Weights of a small contrastive image-text model.
Model: 20.9M parameters, 40-pixel images, encoder arch vit, encoder norm rmsnorm, encoder patch size [4, 4], encoder layers 16, encoder width 256, text encoder width 256, text encoder layers 8, text encoder norm layernorm, text encoder activation quick_gelu.
Training: 10800 steps, batches of 128.
Data: trained on regions of photos with short descriptions (Visual Genome), 50862 training examples, 27.2 epochs.
Rows from block 11 of the image encoder of a small contrastive image-text model, named by matrix and row number. Rows with one number belong to one neuron. Each number is 128 + 24 x the weight over its row's rms, rounded and kept within 0 to 255. All counts start at 0. Numbers have three digits each.
Before each neuron's rows are labels from the 100 images, of 14976, where the neuron reaches its highest value: "top examples" is what is common among them; "patch colour" is the nearest of a few named colours to the mean colour under the peak. Only what is clearly more common there than usual is listed. The data: regions of photos with short descriptions (Visual Genome). In brackets: how many of the 100, against the usual share in percent.
# fc1: MLP up (encoder.blocks.11.mlp.fc1.weight, 1024x256), inputs 0-63
# fc2: MLP down (encoder.blocks.11.mlp.fc2.weight, 256x1024, transposed), outputs 0-63

top examples: text has "green" (26 vs 4.3)
patch colour: green (25 vs 0.8)
fc1.674:112112174154108149145115130165128143131141137118109114126104097081173141106097151123150137149189164151099174152114090102150105117158110091103109116127173129145115138087117154100138118130142180
fc2.674:112121179122160150100140160126121146145109125136144137146111129121145135119133114114143138135098164130170110127151111174141147162111159104153107109087114142159118157117109162123089122119118108

top examples: text has "red" (29 vs 4.2)
patch colour: brown (70 vs 31.7)
fc1.106:122102116136177124120134143118151148119147093151151128125140131115132111142158113165128092120096102113111107117123111127111129101115111142166103135125124158126136114150140071094164104093094149
fc2.106:128089138143109125126121141176125126153150139092118157098141134146136146115116119108124171137106131162152110131140134148152149153123129140106120114110127135131119145120129157136111108139099122

top examples: text has "zebra" (28 vs 0.7)
patch colour: grey (61 vs 34.6)
fc1.21:174083100189105107148106126129125110105129124111106105138153149103133130145096168125132099130134122153101168112103123105090105086143104092119096134154170146118127161083104160063167156115121161
fc2.21:135137148146111122155091162132097142156089137163084102147123128156163160160154085116133118104115132088177080135151138118122152133126104136166108123092151131132120075119149125183088084080126084

top examples: text has "sheep" (26 vs 0.7)
patch colour: grey (66 vs 34.6)
fc1.144:113119111174134134145114139173112163077112115138145131139115106090139139110140141125132150143102159170151128116100134133147090121152122104147124137138151133130113127083110178125179124130114183
fc2.144:115112153140098134144098160132104150166118142128136157125147130151144078091098072114138162124128084120192099117150143130155147159074133133089110127109144135112124115115122102122092174164127100

top examples: text has "sky" (65 vs 1.9); text has "blue" (52 vs 5.2); text has "clouds" (38 vs 0.7); text has "white" (32 vs 11.4)
patch colour: white (30 vs 5.7); cyan (25 vs 1.2)
fc1.37:101140123122139148090168162133164100057113112144121128132116143104155143148162120139162056148151145136142133113149067150110135096138126105130092107098157145160121136118108142117115121123174156
fc2.37:124176127134133165103144119126144129105147121079089120106112145097123159144098143153129088130165148111117157131124105115114107116152111089068122109136132074136126121126086117203133117131172134

top examples: text has "sign" (39 vs 1.9); text has "red" (34 vs 4.2)
patch colour: brown (62 vs 31.7)
fc1.296:112095125116110111113134147142121127137160114135108136098150152121141147184119138135103138151128143163152108126099145083102130100100127136133113130135141096171158144108118131163156119171105120
fc2.296:069114113115136147102188138136167112081121120133112090178130181089105127129169167201111175149131126131114134144111108117105113112148141123150154112102100136162127120149119170128146115100138159

top examples: text has "green" (25 vs 4.3)
patch colour: green (27 vs 0.8)
fc1.622:153118128177100105083160119134156104143161142133124157107128119115146144119100180098154102103130115152084150114109119145131118128135104104101089121129147150155111134112108134100115131146101155
fc2.622:115156155113175132104154141151139175116132102142089125150091154111117171175107136139125106144129167157130167099126100141086093131137149093156124122104124153161151149156100148141102110107150117

top examples: text has "red" (36 vs 4.2)
patch colour: brown (61 vs 31.7)
fc1.710:111091094145129140109141130142143149108119138147153114138139164140153098125167113096139127157087153141109108159136114109103120131118098139161102127139119165125104103067131129087154124082101138
fc2.710:145089132149093097160094121130112103166126149136153159106157106142152121123091122097158113122140106149143092143150158158166136132109119165121117148118143150105119152104153120103151159126099143

top examples: text has "zebra" (46 vs 0.7)
patch colour: grey (60 vs 34.6)
fc1.68:125112085128103103119134109114126113076122115149125117123136128128124152177158138173139112099108142135117138094138113130071101088061129107119147112142177096136153108117120118128170091159126165
fc2.68:106076151103172105113157158123105165120113113171167096140120141127123100156166113160126164121109124116147138119125103123109151098095146120118141125117095085154149122152124134162110128117061130

top examples: text has "man" (25 vs 8)
patch colour: pink (32 vs 9.8)
fc1.71:103099136114137116123159141123110147127152091150186185125114110120123107144135123153131116126132141148097113118127114145124113081127112143132134149099111136134148175134120145096145141153100163
fc2.71:131118155160108116117134141103124105126090118160131104142138120106164120113131132116176121144141133130147112124161102172120118109119099137116100148098150122141142159096136169090153135097133179

top examples: text has "sky" (56 vs 1.9); text has "blue" (42 vs 5.2); text has "clouds" (27 vs 0.7)
patch colour: cyan (28 vs 1.2)
fc1.523:069130133109135147127142149114166112084128114127127122140134164104142158133148138130139099128160137144136116120136087147121130072164115119158115124103131144134143154108133128120128122108180140
fc2.523:118181135122140158111153120157146128113154122073081146091130144104120174175122142151134100127151144131123144145123110132134116121141129113086129110126122077134121116129113150200128091152175133

top examples: text has "green" (35 vs 4.3)
patch colour: green (25 vs 0.8)
fc1.22:175124149153082142136152090186150106098128144100107179103122125078125165134098140124161124123140130124098155139100125125138111098124094093090119139143119127115083131136081144115112164127100118
fc2.22:121160140148147088117143149090120145114113070162122102167125129125175123102116114119139068113139137139133110095154116139106105144178101132161104166109161159126176122087144144112139082106179114

top examples: text has "black" (30 vs 7.5)
patch colour: black (38 vs 12.5)
fc1.192:132140140131133150101160113169133120146174106113132151093125098099149149091119154119150154163161166144130115133110113126117122107120081162119084140153163124125133129073117157118148094123136122
fc2.192:135161157135125170119120125102112132152129122115126079135103125102157126122185085121150104131148146105133138119144106106085135107108114078108114094158109129111118131130073071211080173109126113

top examples: text has "green" (26 vs 4.3)
patch colour: green (28 vs 0.8)
fc1.18:161137143121118132140131114153184104144142142111118182151105077066155187107121155079149065130167144144134156126129137140130120122143106130110124136126167102123111145101127103103129136122094211
fc2.18:112156153097159143139131138116119157150156113143095146146100133132099160153176100126130132137139138166139118123144133112128125128178165139130152125118102136123113141150145138160078110110151101

top examples: text has "man" (25 vs 8)
patch colour: pink (34 vs 9.8)
fc1.187:122130120175152127139125163158129120102079151093131135121109128117176113152115164119139111147129157151113147157119093121121110098159103099144110131133157114157141125101101163089110159129128169
fc2.187:118166130118144137135131148125112150125141127110092114166139139112172122167156104142142103112124142131174127130106118129147120151104163124092095120096107071180116113116124153206126129145146108

top examples: text has "white" (28 vs 11.4)
patch colour: pink (35 vs 9.8); white (32 vs 5.7)
fc1.503:111128120140154132103148150102160134064110105157129102155143135113114122126134120139142059106195134099085132119149118125100121081155117119132111132143144120128152105112120113100143121096147143
fc2.503:134167115162119147087136146121122142137120095105132116122117131132174134146094117110125107101127144078152127106110097117095135128102086100087080123122166063151140100094102126155146117126151123

top examples: text has "red" (25 vs 4.2)
patch colour: brown (64 vs 31.7)
fc1.403:086135118136128121093147169109123143126122103174162147114144122100174123159178140146147089112133130091141121113137101114114122111130119112184096128108131134167139135097140118116142118093102156
fc2.403:108095138131128144120140139167143114134149140105095155107130152124129142112129131120129190154108141173151108142140131145144152140118146131127128105100114152139114155127121167134109090140113134

top examples: text has "sky" (53 vs 1.9); text has "blue" (38 vs 5.2); text has "white" (32 vs 11.4); text has "clouds" (27 vs 0.7)
patch colour: cyan (27 vs 1.2)
fc1.216:070143131129138143098173134101167124097154122128150134128128150082147126143158127138112065138168137164138129126136093140094136067159136112137111126099122134153157114107126118123140115101153139
fc2.216:138181146142137156101145127134132135121130105097094125118109125107150172177123133127145085110148158102134145123125097144118108116137099099079102121126148060142128122109098162187133117136167128

top examples: text has "sky" (51 vs 1.9); text has "blue" (43 vs 5.2); text has "clouds" (32 vs 0.7); text has "white" (31 vs 11.4)
patch colour: white (37 vs 5.7)
fc1.120:098156128136139136105157136123135133052140103144113157126113154095133128133098124133113063122182147137124123127134082147098134085147132118130094151101116142154148131136114099130141127106177135
fc2.120:134180133163119168097141115105149110110103118123107103141102134104153144148113151131155087132159148095126145134138105143113104117144088093096093111132161081139116122090084156153146118110167137

top examples: text has "green" (29 vs 4.3)
patch colour: green (27 vs 0.8)
fc1.519:130117145132106171135153119153163126107144132109058121104117159093114172083101141112155117162145145138136141135155113155155118105155106103125115113102147133097143159104089186127110135162178147
fc2.519:156155133138188157101129152126113172133140104143130139129120125126182141139150102101113101130135138153155107117119109112120116158123113132155093129092161121145130117084136149148120108138170092

top examples: text has "green" (34 vs 4.3)
patch colour: green (27 vs 0.8)
fc1.458:141132132145107163129135101136140106090125136110151134158140109086172158118126144123146157144172150134100169105122139170121079092151105133069093134120139152157072164085098126107125154135123165
fc2.458:155161127127132110136115142083100124132119096185098091201108095109125111079132128112136080113146131123123120121145129122109119140151101135179144158121147176123151108120136136085146136099166115

top examples: text has "man" (32 vs 8)
patch colour: pink (43 vs 9.8)
fc1.735:154138136153141131112146139108117119116117106154160134123135143081147143132151124124152118100135135132122116125120097138118111064114085104101086119098148082152157151129104142127136197139095193
fc2.735:102114119116101157128150097142179091106143167125140160131154159114101088081102167163133161156140114149104133180139138124146121153147139130096157105135109143121088140143118142135148151142130156