Weights of a small contrastive image-text model.
Training: adamw at rate 0.0012, 10800 steps, batches of 128.
Rows from block 3 of the text encoder of a small contrastive image-text model, named by matrix and row number. Rows with one number belong to one neuron. Each number is 500 + 50 x the weight over its row's rms, rounded and kept within 0 to 999. All counts start at 0. Numbers have three digits each. After the name is the row's rms in percent of the matrix's.
Before each neuron's rows are labels from the 100 texts, of 14976, where the neuron reaches its highest value: "fires on" is the input token at the peak. Only what is clearly more common there than usual is listed. The data: regions of photos with short descriptions (Visual Genome).
# fc1: MLP up (text_encoder.blocks.3.mlp.fc1.weight, 1024x256), inputs 0-85
# fc2: MLP down (text_encoder.blocks.3.mlp.fc2.weight, 256x1024, transposed), outputs 0-85

fires on: "blue"
fc1.730 117:478476542483531466483492530482462444448541532477518464541487566558566515450533423519444497431476478604525529503529555534514560427520415389515442511449563565468421572453429435502609548501453532569623428431487442416450549497553553499533527533496485494448551546
fc2.730 114:460430567494408501516460525534545571508502505558595565489454533497589631451531477460440493396471419498536548500486565501523430468486441465446540517471511478480455549497516471494539535476472572479551499512562462407597375421470508480534533522579482547449507505

fires on: "<end>"
fc1.304 109:479501467461547475431508487386469454505424494419389594586511492610536427460539436480610424513508555498505494488490484524458476428541424494550496557503565518515478532490457505522573525605367464483519580441542535465430578565464498472534479529460549509476444566
fc2.304 119:576541418441431592480519472446559545525524548457422531508467484497472461567558457450550516529406559487500471486479425602479515502546473502494538498430545467470437588520522486579507461474446463500569557503470573516600468555467546504504463557534567449529463554

fires on: "red"
fc1.460 117:645558445494521535504431417547538555565520529482479476497485510497440504526587544504497533555525558518512493526521500591562580589500444479454503399469485514456469502509528495514489483471544498573462560565464545504547443537540562477521449577447445530480448523
fc2.460 107:509488491529577469529481470512482475585464530543523403506545470553476466508547471481508506417631509455439485423516488435479599607531500445520538521585489498545565426464460509344493483502538499508459496590458532544439453521485496508555497456480392554488483463

fires on: "green"; "broccoli"; "in"
fc1.649 103:483498494459442455414479466487438473408474526427486505458517521440518509489376521560416418575429460522530548453513532555484561366502442520451458563445530451574464529459506534503502503515481491505604535463497494424475536538544426582450488504389532536581552553
fc2.649 090:501535475551409484552413527513513449445511487481507523605503516546477485479431484568511495583522515524445417406508509490537490417534564509381487417482537520457509367534445469420462489441502413510476480422496460515503534503544485534448459491488487488483472503

fires on: "stop"; "coca"
fc1.319 117:530526436392548496444600467475493529620427525401474417473478477477526475541646440422523474420595541540491507523514485486525542583537449518522532535527488517520527487505556529544506535564423544467476586582517584498466515570435523498492440552510473420501428561
fc2.319 110:485476525523608525440454514554443534471491499521556414464517478502476496476477557554468548457520493438516550523486492414522523538485529502543501534551450582604520479428522557533501465494545536531452497542509496536417498488543498398589588453459340590526584460

fires on: "blue"
fc1.350 110:514500499458408478546494468503465484448499470467560546576450577504567525470542408526494481480476478597526466506558547549551444451572415432514483491410545512439494552416417417551628571533484498502579491420503466415403512456529547484571486581582406478443549575
fc2.350 117:483466551474393513533436484527570561537468498532575559504483554529567643481528451505415460453478422515546547443521562515568488499532394443371529494460551510476426487508509469451542564490468505521567504532504482403595369464496524493492489548599502500460453514

fires on: "<end>"; "lettuce"
fc1.337 123:496517520396465452468473370468453422437490461391476482516530588505486514551440515485490458542483473664511484512557508553495588490558391475416417519464528489522514455479484522506497537498461437553657501470420498452472490515600504552462496582490474510539466585
fc2.337 129:506558517578484497463461548548515480460526419478462568489581532485427454537477589537541505546539480450469392596486523436552515488532583547465477439519465560463519404499487551571425510498555376599374417481421470559515551489541430424496488469552434468549523456

fires on: "red"
fc1.358 111:532566443369570570463553459423525563563462581436356485511483447494445400547575465494551479469512540529595513550484465602538533556472467500484508548503550513492478487473545523534497464525487507546567564545418581520538431642449595489503523593537529418519471492
fc2.358 091:503494526569639500501460476538486526546510497549576420479538503543493512477533496499472546415577485459427498460515513410442549603492530452597502483586469536536548490455436507446523485479587577507446457630519479512400482461501490446588534429425394579468519440

fires on: "<end>"
fc1.526 114:554506423466435411538527471416460389498548501471494444544528528626517458477521471501593460495562463543408385521563474432538515466539518463446484407448494546453534494422438490476544521537475407568519527496478496528489542507524570499507478469591502458410540531
fc2.526 105:496489485568598513509518571540482521485573519581560488466440454442513535450466543559479601498441537422494535465418490443447422473373606523484580458591437489549535532525531481490484418409580590441421490506572470513489500458436495439501541404460524552489514394

fires on: "<end>"; "brown"
fc1.698 109:466534449467466469507558476498580505582446520479481489458526472526483465514592500390544464582541506541443399539517508477526528588514540460538469504511535414433489502483479489483483532478474471515472543502453540508528473530482468539400373527455505333507427543
fc2.698 138:479439536461569509428499498541484539479468502540524557478499447413498516494430555568496494487415516451570581443414473462433490467387478534535544567536464489628505586545605556484481482543516589433483533491517511546506459510422475482528545449433540549561518461

fires on: "<end>"
fc1.134 145:548604494538428402563455493456437356424547479440472538657534552490486490573438466513508490470484537588494488487508505564490529366539486501488534475477541501513487471439435481498468499459475484448578523400459511465379623497477495483563550539507507529473550518
fc2.134 137:521527540511460399501521506527487436520475438494489546455572543460417512545451584578445503570571480507547536641500520487558587537479460543504446481539439492511489420475537525516435522542558437577459442512452502506483590487563460520418445529583477443531503464

fires on: "blue"
fc1.473 103:504495461438516493570459451446452444437523549427429513495499536588489475515475428493443548536472476525547522529500463513462520518537426441372416447461502472485323503434469414551597533531445450553562526477535513464453584493557593525495504639530495456437522548
fc2.473 096:484494416449440520472507475404488476513465576443432511594489449544526437515535461418575426489467569488441442400485435522463492467545528527471535541444586409508519558451488544493500477519417433440571560443439550539472476581468499570507461527483538499528480554

fires on: "blue"
fc1.454 105:520512466470485454516452471503471440497534604451475563565457517547521473476431452514562486513545519485577462546526540566448538453562445409491454445452492438522423494491508457539620492519463465575590601510527513403449561517546589532512458623524509478436441589
fc2.454 101:493523421466457555471523479401493494509461558455427505578498437537517438525547449395584435513451569490411428399480432527468506486534535518459538528456578419479525566488486532505517487501420446440551552453434532542505479569440507556479472504485559475542455546

fires on: "<end>"
fc1.477 119:499473432454495457529536515449510558481594605560484587547410469489530463455492350486485534566422576463492487492457443489400425481491534388554561450461507432502444561544510399569609483436481541440521585462503518482480545503463625534489454470498627518416481508
fc2.477 117:558596512513515538582552489479434494433514462484473534613535562510487512571540426486515461473456510525445429482498496586492534406524493498438515442489544545428550475540431475450469531467522565482538467432440478481479514497432485429512530512597586503466476494

fires on: "green"; "broccoli"
fc1.164 132:427465515444400369496352511538462445440452482490512520480541522512531544503385527542441442518474435532557523411485518459507465399518461549438461519488519498512512485427482552492492541535520461500577454486511418470425517464577453552519534470404431551523572538
fc2.164 111:521540464551431521533426533487563501484538503463496479524490514563497482483485462526525512549553504520423400432530509474565477487572582485367451421473540567429507384516435457441491484488486416559479477507500480510555486506542514537493471508543466462475461531

fires on: "<end>"; "in"
fc1.484 092:517520468449405491399489397470501464483439539422352530553531441551462440522509469514531474590491544527510483427523469524491497469530449535450520535464523497453451520512451542518512525535395460487588544466439577504516608643531571570487406519471550435562528547
fc2.484 099:530489442507539559512506487472550581562600566516511507477399497475554524489565466416522543496386529487452516401454475569371438495467504478576554452502520405476484650538490404498571455471496563435534526511584521446545442495439568547534480503425577515428493498