Weights of a small contrastive image-text model.
Model: 20.9M parameters, 40-pixel images, encoder arch vit, encoder activation relu, encoder patch size [4, 4], encoder layers 16, encoder width 256, text encoder width 256, text encoder layers 8, text encoder norm layernorm, text encoder activation quick_gelu.
Training: adamw at rate 0.0012, batches of 128.
Data: 50862 training examples, 27.2 epochs.
Rows from block 3 of the image encoder of a small contrastive image-text model, named by matrix and row number. Rows with one number belong to one neuron. Each number is 128 + 24 x the weight over its row's rms, rounded and kept within 0 to 255. All counts start at 0. Numbers have three digits each.
After each neuron's rows are labels from the 100 images, of 14976, where the neuron reaches its highest value: "top examples" is what is common among them. Only what is clearly more common there than usual is listed. The data: regions of photos with short descriptions (Visual Genome). In brackets: how many of the 100, against the usual share in percent.
# fc1: MLP up (encoder.blocks.3.mlp.fc1.weight, 1024x256), inputs 0-85
# fc2: MLP down (encoder.blocks.3.mlp.fc2.weight, 256x1024, transposed), outputs 0-85

fc1.315:120114111137081128130148113158167128103123111126095153143115098086128138129129125131125120127138117127114163094132130147132137140096117143137071124156142142119104121059108151114166174096108160185141134129154132105125161134118162149160157090170143112103164129
fc2.315:106145161137139148084143172123128136126145118099106112122126137097146144091119118132167146151146154152179091092172082134139170117143115133143122148077095137186148152126114118115088122122172123120127114158131122131150135155131109162116128160114143140109138151
top examples: text has "green" (30 vs 4.3)

fc1.728:135143165143096139144107136147151072108101122101088134150112139104137196164142128122132108120106139167116106129119101146116091110135096145104125119149102136122131153101128167114114122111138135139092120105176139157131141101146132132148152125157140130101124096
fc2.728:077111154121133119099173162153117149136129112129210134105138144102130093144144123150166142161130159123133128119153094129106141133133129111137146136119104114151156136151108146195053123106092121096146069159136166115146133112150109119103151107098158151111130155
top examples: text has "green" (26 vs 4.3)

fc1.660:109080079185082126135151122124154106085140118107098130153115170114126167110136150141109158123117100150136103157119120108129135141144135121114098119125111154123135110096105137108146127112163177137141083118152182127100142093147133159161127070145112097109143110
fc2.660:109124148128133185116152109145147152119149156147119169096119154117116156114134126132112137168087157157139127137123129112144146180085143100196114082128121192134103141129099142105115078121127136110156109150117108165149117108110126125091174164148109109158122146
top examples: text has "red" (30 vs 4.2)

fc1.193:107090130123122103103112098141137103096114140124117172116129107092139121141129107101111134175115152124169141121111110173155116141166142108122077120146133129165117141097097134105134158137129126148118101130154090128120111100122158140123161154147089096101130124
fc2.193:097122123149130137121147101136167121088085164159117107191143137092136143155132167148156125133120115092119143147141116155138096098135144135155131112144149123145088118111133130125149148091131180131119099110151165108129145130106116156157129156141097093065139095
top examples: text has "red" (29 vs 4.2)

fc1.49:120124164159119090106145152131155117136080117168128104176135129113160158119138114126159137130138113099148096120155111162103118048141096133127091141121124083125138115092112176172137143126127152131113099134175159053123145169148131145125143129099141146095154110
fc2.49:151096134103143146151110097136136136138149165122155160116128112155096106107100134132117187129094102155107137141136162113165139191119142137096154102160131137082097127144119131158087096141095112072144108103117108181104106111083144136080148088120104145142134147
top examples: text has "man" (28 vs 8)

fc1.288:126109107160086130140144130165122093075088137104100118152138139128129123096130142128140159121111097119127143136097095130110101133176096108110118109124122149144149153162103122088162163160128159109122093136175167092142118105123152110144136107188126087088119131
fc2.288:093134119138116141097163124141160111105131136128105167111171162120121184161139151160130104152114132123111141143113097125121149129151127117172116102142146167108123110124102151162117141104123162179133149139165159124165125122120123133117147092147112110115158124
top examples: text has "red" (39 vs 4.2)

fc1.248:102106133129080136164139136118134125169120135097124130146173192126145103113093132164145130113147118123161150125125106143158157117137139095106118081126125139140156134077118185053134140122115136127152126147167107084152110105100127124126134134119139116146178098
fc2.248:128103144138095149119143100155156111109136125127119163122128141089117135095107166134150135170124164170116148139149106142109112130094120091182134109135133183120122133112098159106128108113147159174171110164130127150142165105141116109078183140164113119115153111
top examples: text has "red" (43 vs 4.2)

fc1.96:092080091149128151118178121154142128093170124104116142157150127132120133114143172160130134164150125151123087123112138113109130128165087149108116103150129087136148128079177117109136167096142130124158098107166133155101141119111110123127167127135120130114157144
fc2.96:099099133139108137091164129173145142116098132116122164151138148133120112142092136155097149104104147108103151114146086109103129137122135096105126113164125123119136108143091164134117129149084152143164089126151147130172111075133176121103156116163167092101133147
top examples: text has "red" (26 vs 4.2)

fc1.568:110090133168132106119132123130131092133103116152138118138153126104167117122103114120181155129140144148139102128157117161136098050149083139110096135097161137126119167122167155098132127115127158145106131121157184082136153131159133127102105123133135144076138101
fc2.568:151112133098122168130115096125143132153169164097146166103118126136096117104060127131122140147104113140124143141134155116167139189091159116103154078152118122101091122156097101158097128158112106099141127116108107186127105117085134145118139116121096148154141162
top examples: text has "man" (25 vs 8)

fc1.9:067126095139106109106139114144159113078157126143137150095146146133110143156133143153115127121088088100082112141090102091113133151143121121162114125140152132122129130129131142142135104122137177198131134108141151110134131075099183116142145100161121059108155097
fc2.9:090116119131097146102171126148162116095148133079110153110157168094119159148100145166122095158138122129132134154108092124126140109104125117096133098119096104146119142133116136139149158158161172173108147160157162108165129123115114146163137149132118111095146105
top examples: text has "sign" (31 vs 1.9); text has "red" (29 vs 4.2)

fc1.234:123117125143169114135140146134147099107094118107123163088158140139132174134124141131130124139152108145106118132121101139106143108148112156145113135097142141173115163129175155090173102099111200140118149167173151082127117156111113146090149139148115139088121122
fc2.234:115148160116124135126130167106106154151130113138139128109118125141132134113145098120121152143104152104161124111161117104116162158110144121197132135095121189153144115141110124164082099061129115099182097139119113128130129105163113132091154134128158131149128160
top examples: text has "red" (26 vs 4.2)

fc1.725:076098118150115163113151157164141133103130134125128164105176140108136150186144134146111157130057127130118120143092106097119163126125110144153131112135124146129138102115160136135162117136137160196154116143172145109125120106135134114097186130158125066101128099
fc2.725:095121111116116167096170137143167141087160117107087157116145161094108154149087139170110083155124147146113147132098096102108130112103132097125125093122097122140135133143096140150134131156171166158139154158146155115165146116138120115143140167137132106106118125
top examples: text has "sign" (48 vs 1.9); text has "red" (45 vs 4.2); text has "stop" (28 vs 0.3)

fc1.737:139120136182115121101119145108113104120082100141132119149144134097155124109124128123183136137182149121123132129136082150128125052168089121124125137086151111139149189082122183137132145132141126118116121113109154093113151142146117154113116137127156141133162121
fc2.737:126124159108129167110146123137150110132183150099093175103130132098109149092075133134160151177146131160126140133164117144152131146110152118104134089122100148130110155143099129158095140146116130102130148152125121153145126149091118154104120144115109163137150150
top examples: text has "black" (26 vs 7.5)

fc1.191:097110146140122148104137141148137122127112114090063156133161145096170168133106136113148113143135122154115080132131111163121157107154104111136118105079118140132129153091121176123131143132146178136139158147147134109152111152137089160116168148166138135088157101
fc2.191:120150157139120163107146153144135132127138109110082138137114140109160171079113128110156130173089162152150126116139091110115116168127134094158114113093124173160147131117098128121096151091164132149208111160116103160168149101154122141107158175142140128146134158
top examples: text has "green" (32 vs 4.3)

fc1.490:133156165127130104099144127152121152121129107157097146117146123166132171153158128126144102093173135151127091131126121097140107082121110114126112150102128134174162147112156127108153132121160136130140134151167146128162121147159073125134100130112175139116143132
fc2.490:145155107167123123120122136116104133135097098128138124141111107133165124128156124092119139081114139082134123099123112128108107128126064105133085153127175124138143116091123133141145100113117109079117115096102104112128146124161118118140138128154156111148153116
top examples: text has "red" (36 vs 4.2)

fc1.509:091156127136144138114151131115156121079143088141145146152121154072118146152147132152132068140164142144119128132115089134111132086133147111164116135096108145156158137108118133135132116101174134167110130116154162105152160136152105130139126155136163112132127122
fc2.509:129189165145107164109146122165139125118123112081081126117103133106138155154114139128155136113147160119130148132157102153122104122153112099083116111129148089133117125108092174176105114126171117144120145112101091134153144156141094148178119161126114158136117158
top examples: text has "sky" (43 vs 1.9); text has "blue" (30 vs 5.2)

fc1.375:118083137152087127137148153163170104111140122131085117125127144141186152147141130130162127156128154152160085146128119161142145121106080137146104136106127144145134161101105164101114129124159172141141087128154148078135120126128102190107142149155109109122146117
fc2.375:126125175144124147106143150152122129135151106117097144137113128085164129086126133110165144172123167162142136107172094168113116146144121105123104111085140146166147150098113153092100113103146127089155117163115094144166148139163093150112141168132162152147149144
top examples: text has "green" (25 vs 4.3)

fc1.552:118132161163123134100142123105113094114118089146098108139141131116157150137107154121169145139171132124143107110165102174131124077142096136120102132089159108146139169121128113125161154096142161116117092123150135073150149160161111152123109134120149105115135093
fc2.552:130112143103132173122129118150144128141171159099113149125126131135092119079084130145131167151109125139119138134157138105151144182111155122098150079133113151107107129149099126178076151126117105101174132130120113185131116110098145140099142126118099152143137165
top examples: text has "man" (33 vs 8)

fc1.455:118131148144108098112152132130125112117145131125087154098129132095163152113099136138184112102195121146154096127143093160105140084138102120143102149094142142143131196091127156097125141112170156138100149137186145109121132131125091157126146153116144142098191107
fc2.455:142162125151078168115121118155135126147152137088095146101118129130150172100067125102142099146108139119137136124133121106150115169116123110141105109119135156132122117111087111134109178127177115183171168134108099153154121108110144134132154151158121120166165144
top examples: text has "green" (27 vs 4.3)

fc1.396:096123143143124108143132127127129127116126114135117126104169128099137112154116146152173126132164146108144154118118097157098092081115116132115128123119130090128157177122115154167138118133105163107102124171183187091133169106159105101124121143113126138091140071
fc2.396:162103121104136119170078120137104143181146163126150148098135102174115115116123101108117163122089098129127118137135177107174147194113144149146151119147123133094112098157132100179104096134106094081158119099120104156081093105094155144107157090126113138156141138
top examples: text has "man" (26 vs 8)

fc1.56:152115090161120122111122107119123113083109130150160122119121133114131153169157160142128078096137131118128170117111103130097105100139097110153127153142134111120130121073135129151177132122115165144110119110095139158113181138133132103161152113153113103114153074
fc2.56:095176114128146133087177151143145145100129112092076122132144154117146171176145132146113131109143143119140126125104088112106129103150125122113111129105129087180146122115131157194150100134152147133109161163157148083161141120151081133156101162107149114106097113
top examples: text has "zebra" (45 vs 0.7)

fc1.226:112111145171121128139141144113112106127095132152142093143156126106166123133152161119173121111159141112133115125123089171122117042149090149138119150102143128132147151104141189113128108107130146125104101108183166086140161147138081127138136101128151119092166097
fc2.226:148111125099129157146113094143147123136174172105139164108119125131079102106084138138119157144114115140099148147131160103165130173113158115092164083154107118090094129164107100182103136178125117083145132115117116184111113105085148135119138112110087150134129157
top examples: text has "man" (28 vs 8)

fc1.494:145107126138118156097133145148141140075114066143103147127156123096135172129153144179147157144114100090099132124128139134102116135155127105096111128153144170110141165111145155138170141103075124154140106135121118107143110105163170147119182134165121081143115139
fc2.494:144160171146133114124141131108107136095115085121140086133098084089130105122105122116162106107176161091123151099171099148088104100162095106099143147117153107131169149107124140147143166138156149175099146103107123124125181169159122094132099112132150145133144137
top examples: text has "zebra" (33 vs 0.7)

fc1.673:109092142095159087131167143091123122114147081161165127165130140096121125133143112153151120141167167155084169109149126139082091053149143118129167148146084134133148168131141145146120140129110142113079106149129171133136171175130110113125108121119149157071145127
fc2.673:129117150134117092131128146081115106149124120153144123136165115122156089105092118117159131140123110139148101129163123157136147123113114157127122156106131117128149136119150143119135084125108173084112100125151160106117124156115106146119122098134145144119204097
top examples: text has "man" (32 vs 8)

fc1.460:127114113132117092104135113128175115118132131100116140166148141131174136136151168153136104134122129099121145123058139106168126078144119143143073149116075116113125144102115190120119172144122120156128141133140157110138102101098120120113125133142110105107123142
fc2.460:126100132153095117110126165147121164119098095123123155118139127129117133093083131141106147114094148129153142099171092095107128119134108114120124118135128160112164137118108137125092136147127143178174111146132120122137156103159131103087167134155171133114129133
top examples: text has "red" (30 vs 4.2)

fc1.606:146136114121094084124125139157104125110126122075134119121129108152124112082111145125186140128110163122142120156113124116133149105125116121119109147123138133114164125120110137115099113146140116147141107119104176068179129121180134132115118148112087132151129093
fc2.606:121189147136150146085151150099125124132079101178138082165112123112143101114140102120137090122152156076159114115139090142122141116139108139151108154103151138168149113128125160108120107083158113143098092114097110101151128161140133136175091160113153126145122145
top examples: text has "black" (28 vs 7.5)

fc1.43:146087125126093154167112168156124085084118125116072082120137185110164162118150169170116137102140114085139087120089105128096143152133122124099122060159141124176159120126150123103116130129127190127129123151110138122154133121132127131125129112137134114144143111
fc2.43:115086139118132124113136150155140160112154096128117155095155128118117139130123105137111142125122165138139140101122095120099148109140150098126119114116110149130164143140097123107103155146103147171146124169138130101150146092169120098093154140163167101125121151
top examples: text has "red" (28 vs 4.2)

fc1.407:137112132169068103109129102148120103111115138149162130125118107098152145110126167127158111118151125124095143154131144160122085093144085135140125123135148151113112131083125149093172134113121182173121101117145142128116152176116127110092140132165096120072159061
fc2.407:151129100138139167098128113127132155119083135147125084161103130139143136173172129122128149108093137100151145113106107121103122133095119093150104103146148098146114093111100154170146136097120120141121089128100108117149135115152128121144122165128118101149102127
top examples: text has "sheep" (25 vs 0.7)

fc1.35:113144129115126119140126110153167087133100113110103127146153159096162142131107090129169166126115127149139173146103124109123129109108102147121064087144120156089149161114124179114098124112119144174113121145100098121111153122123155106176160124174114106131163127
fc2.35:129189113141118163092137099112123105107121103127096120156094146110145119148132141171121059134158135127125155128113080121090090113139110096172109124159135131147108124113108102088157160134180126141139151126115143100149122130158143146156100165113145122109155105
top examples: text has "green" (31 vs 4.3)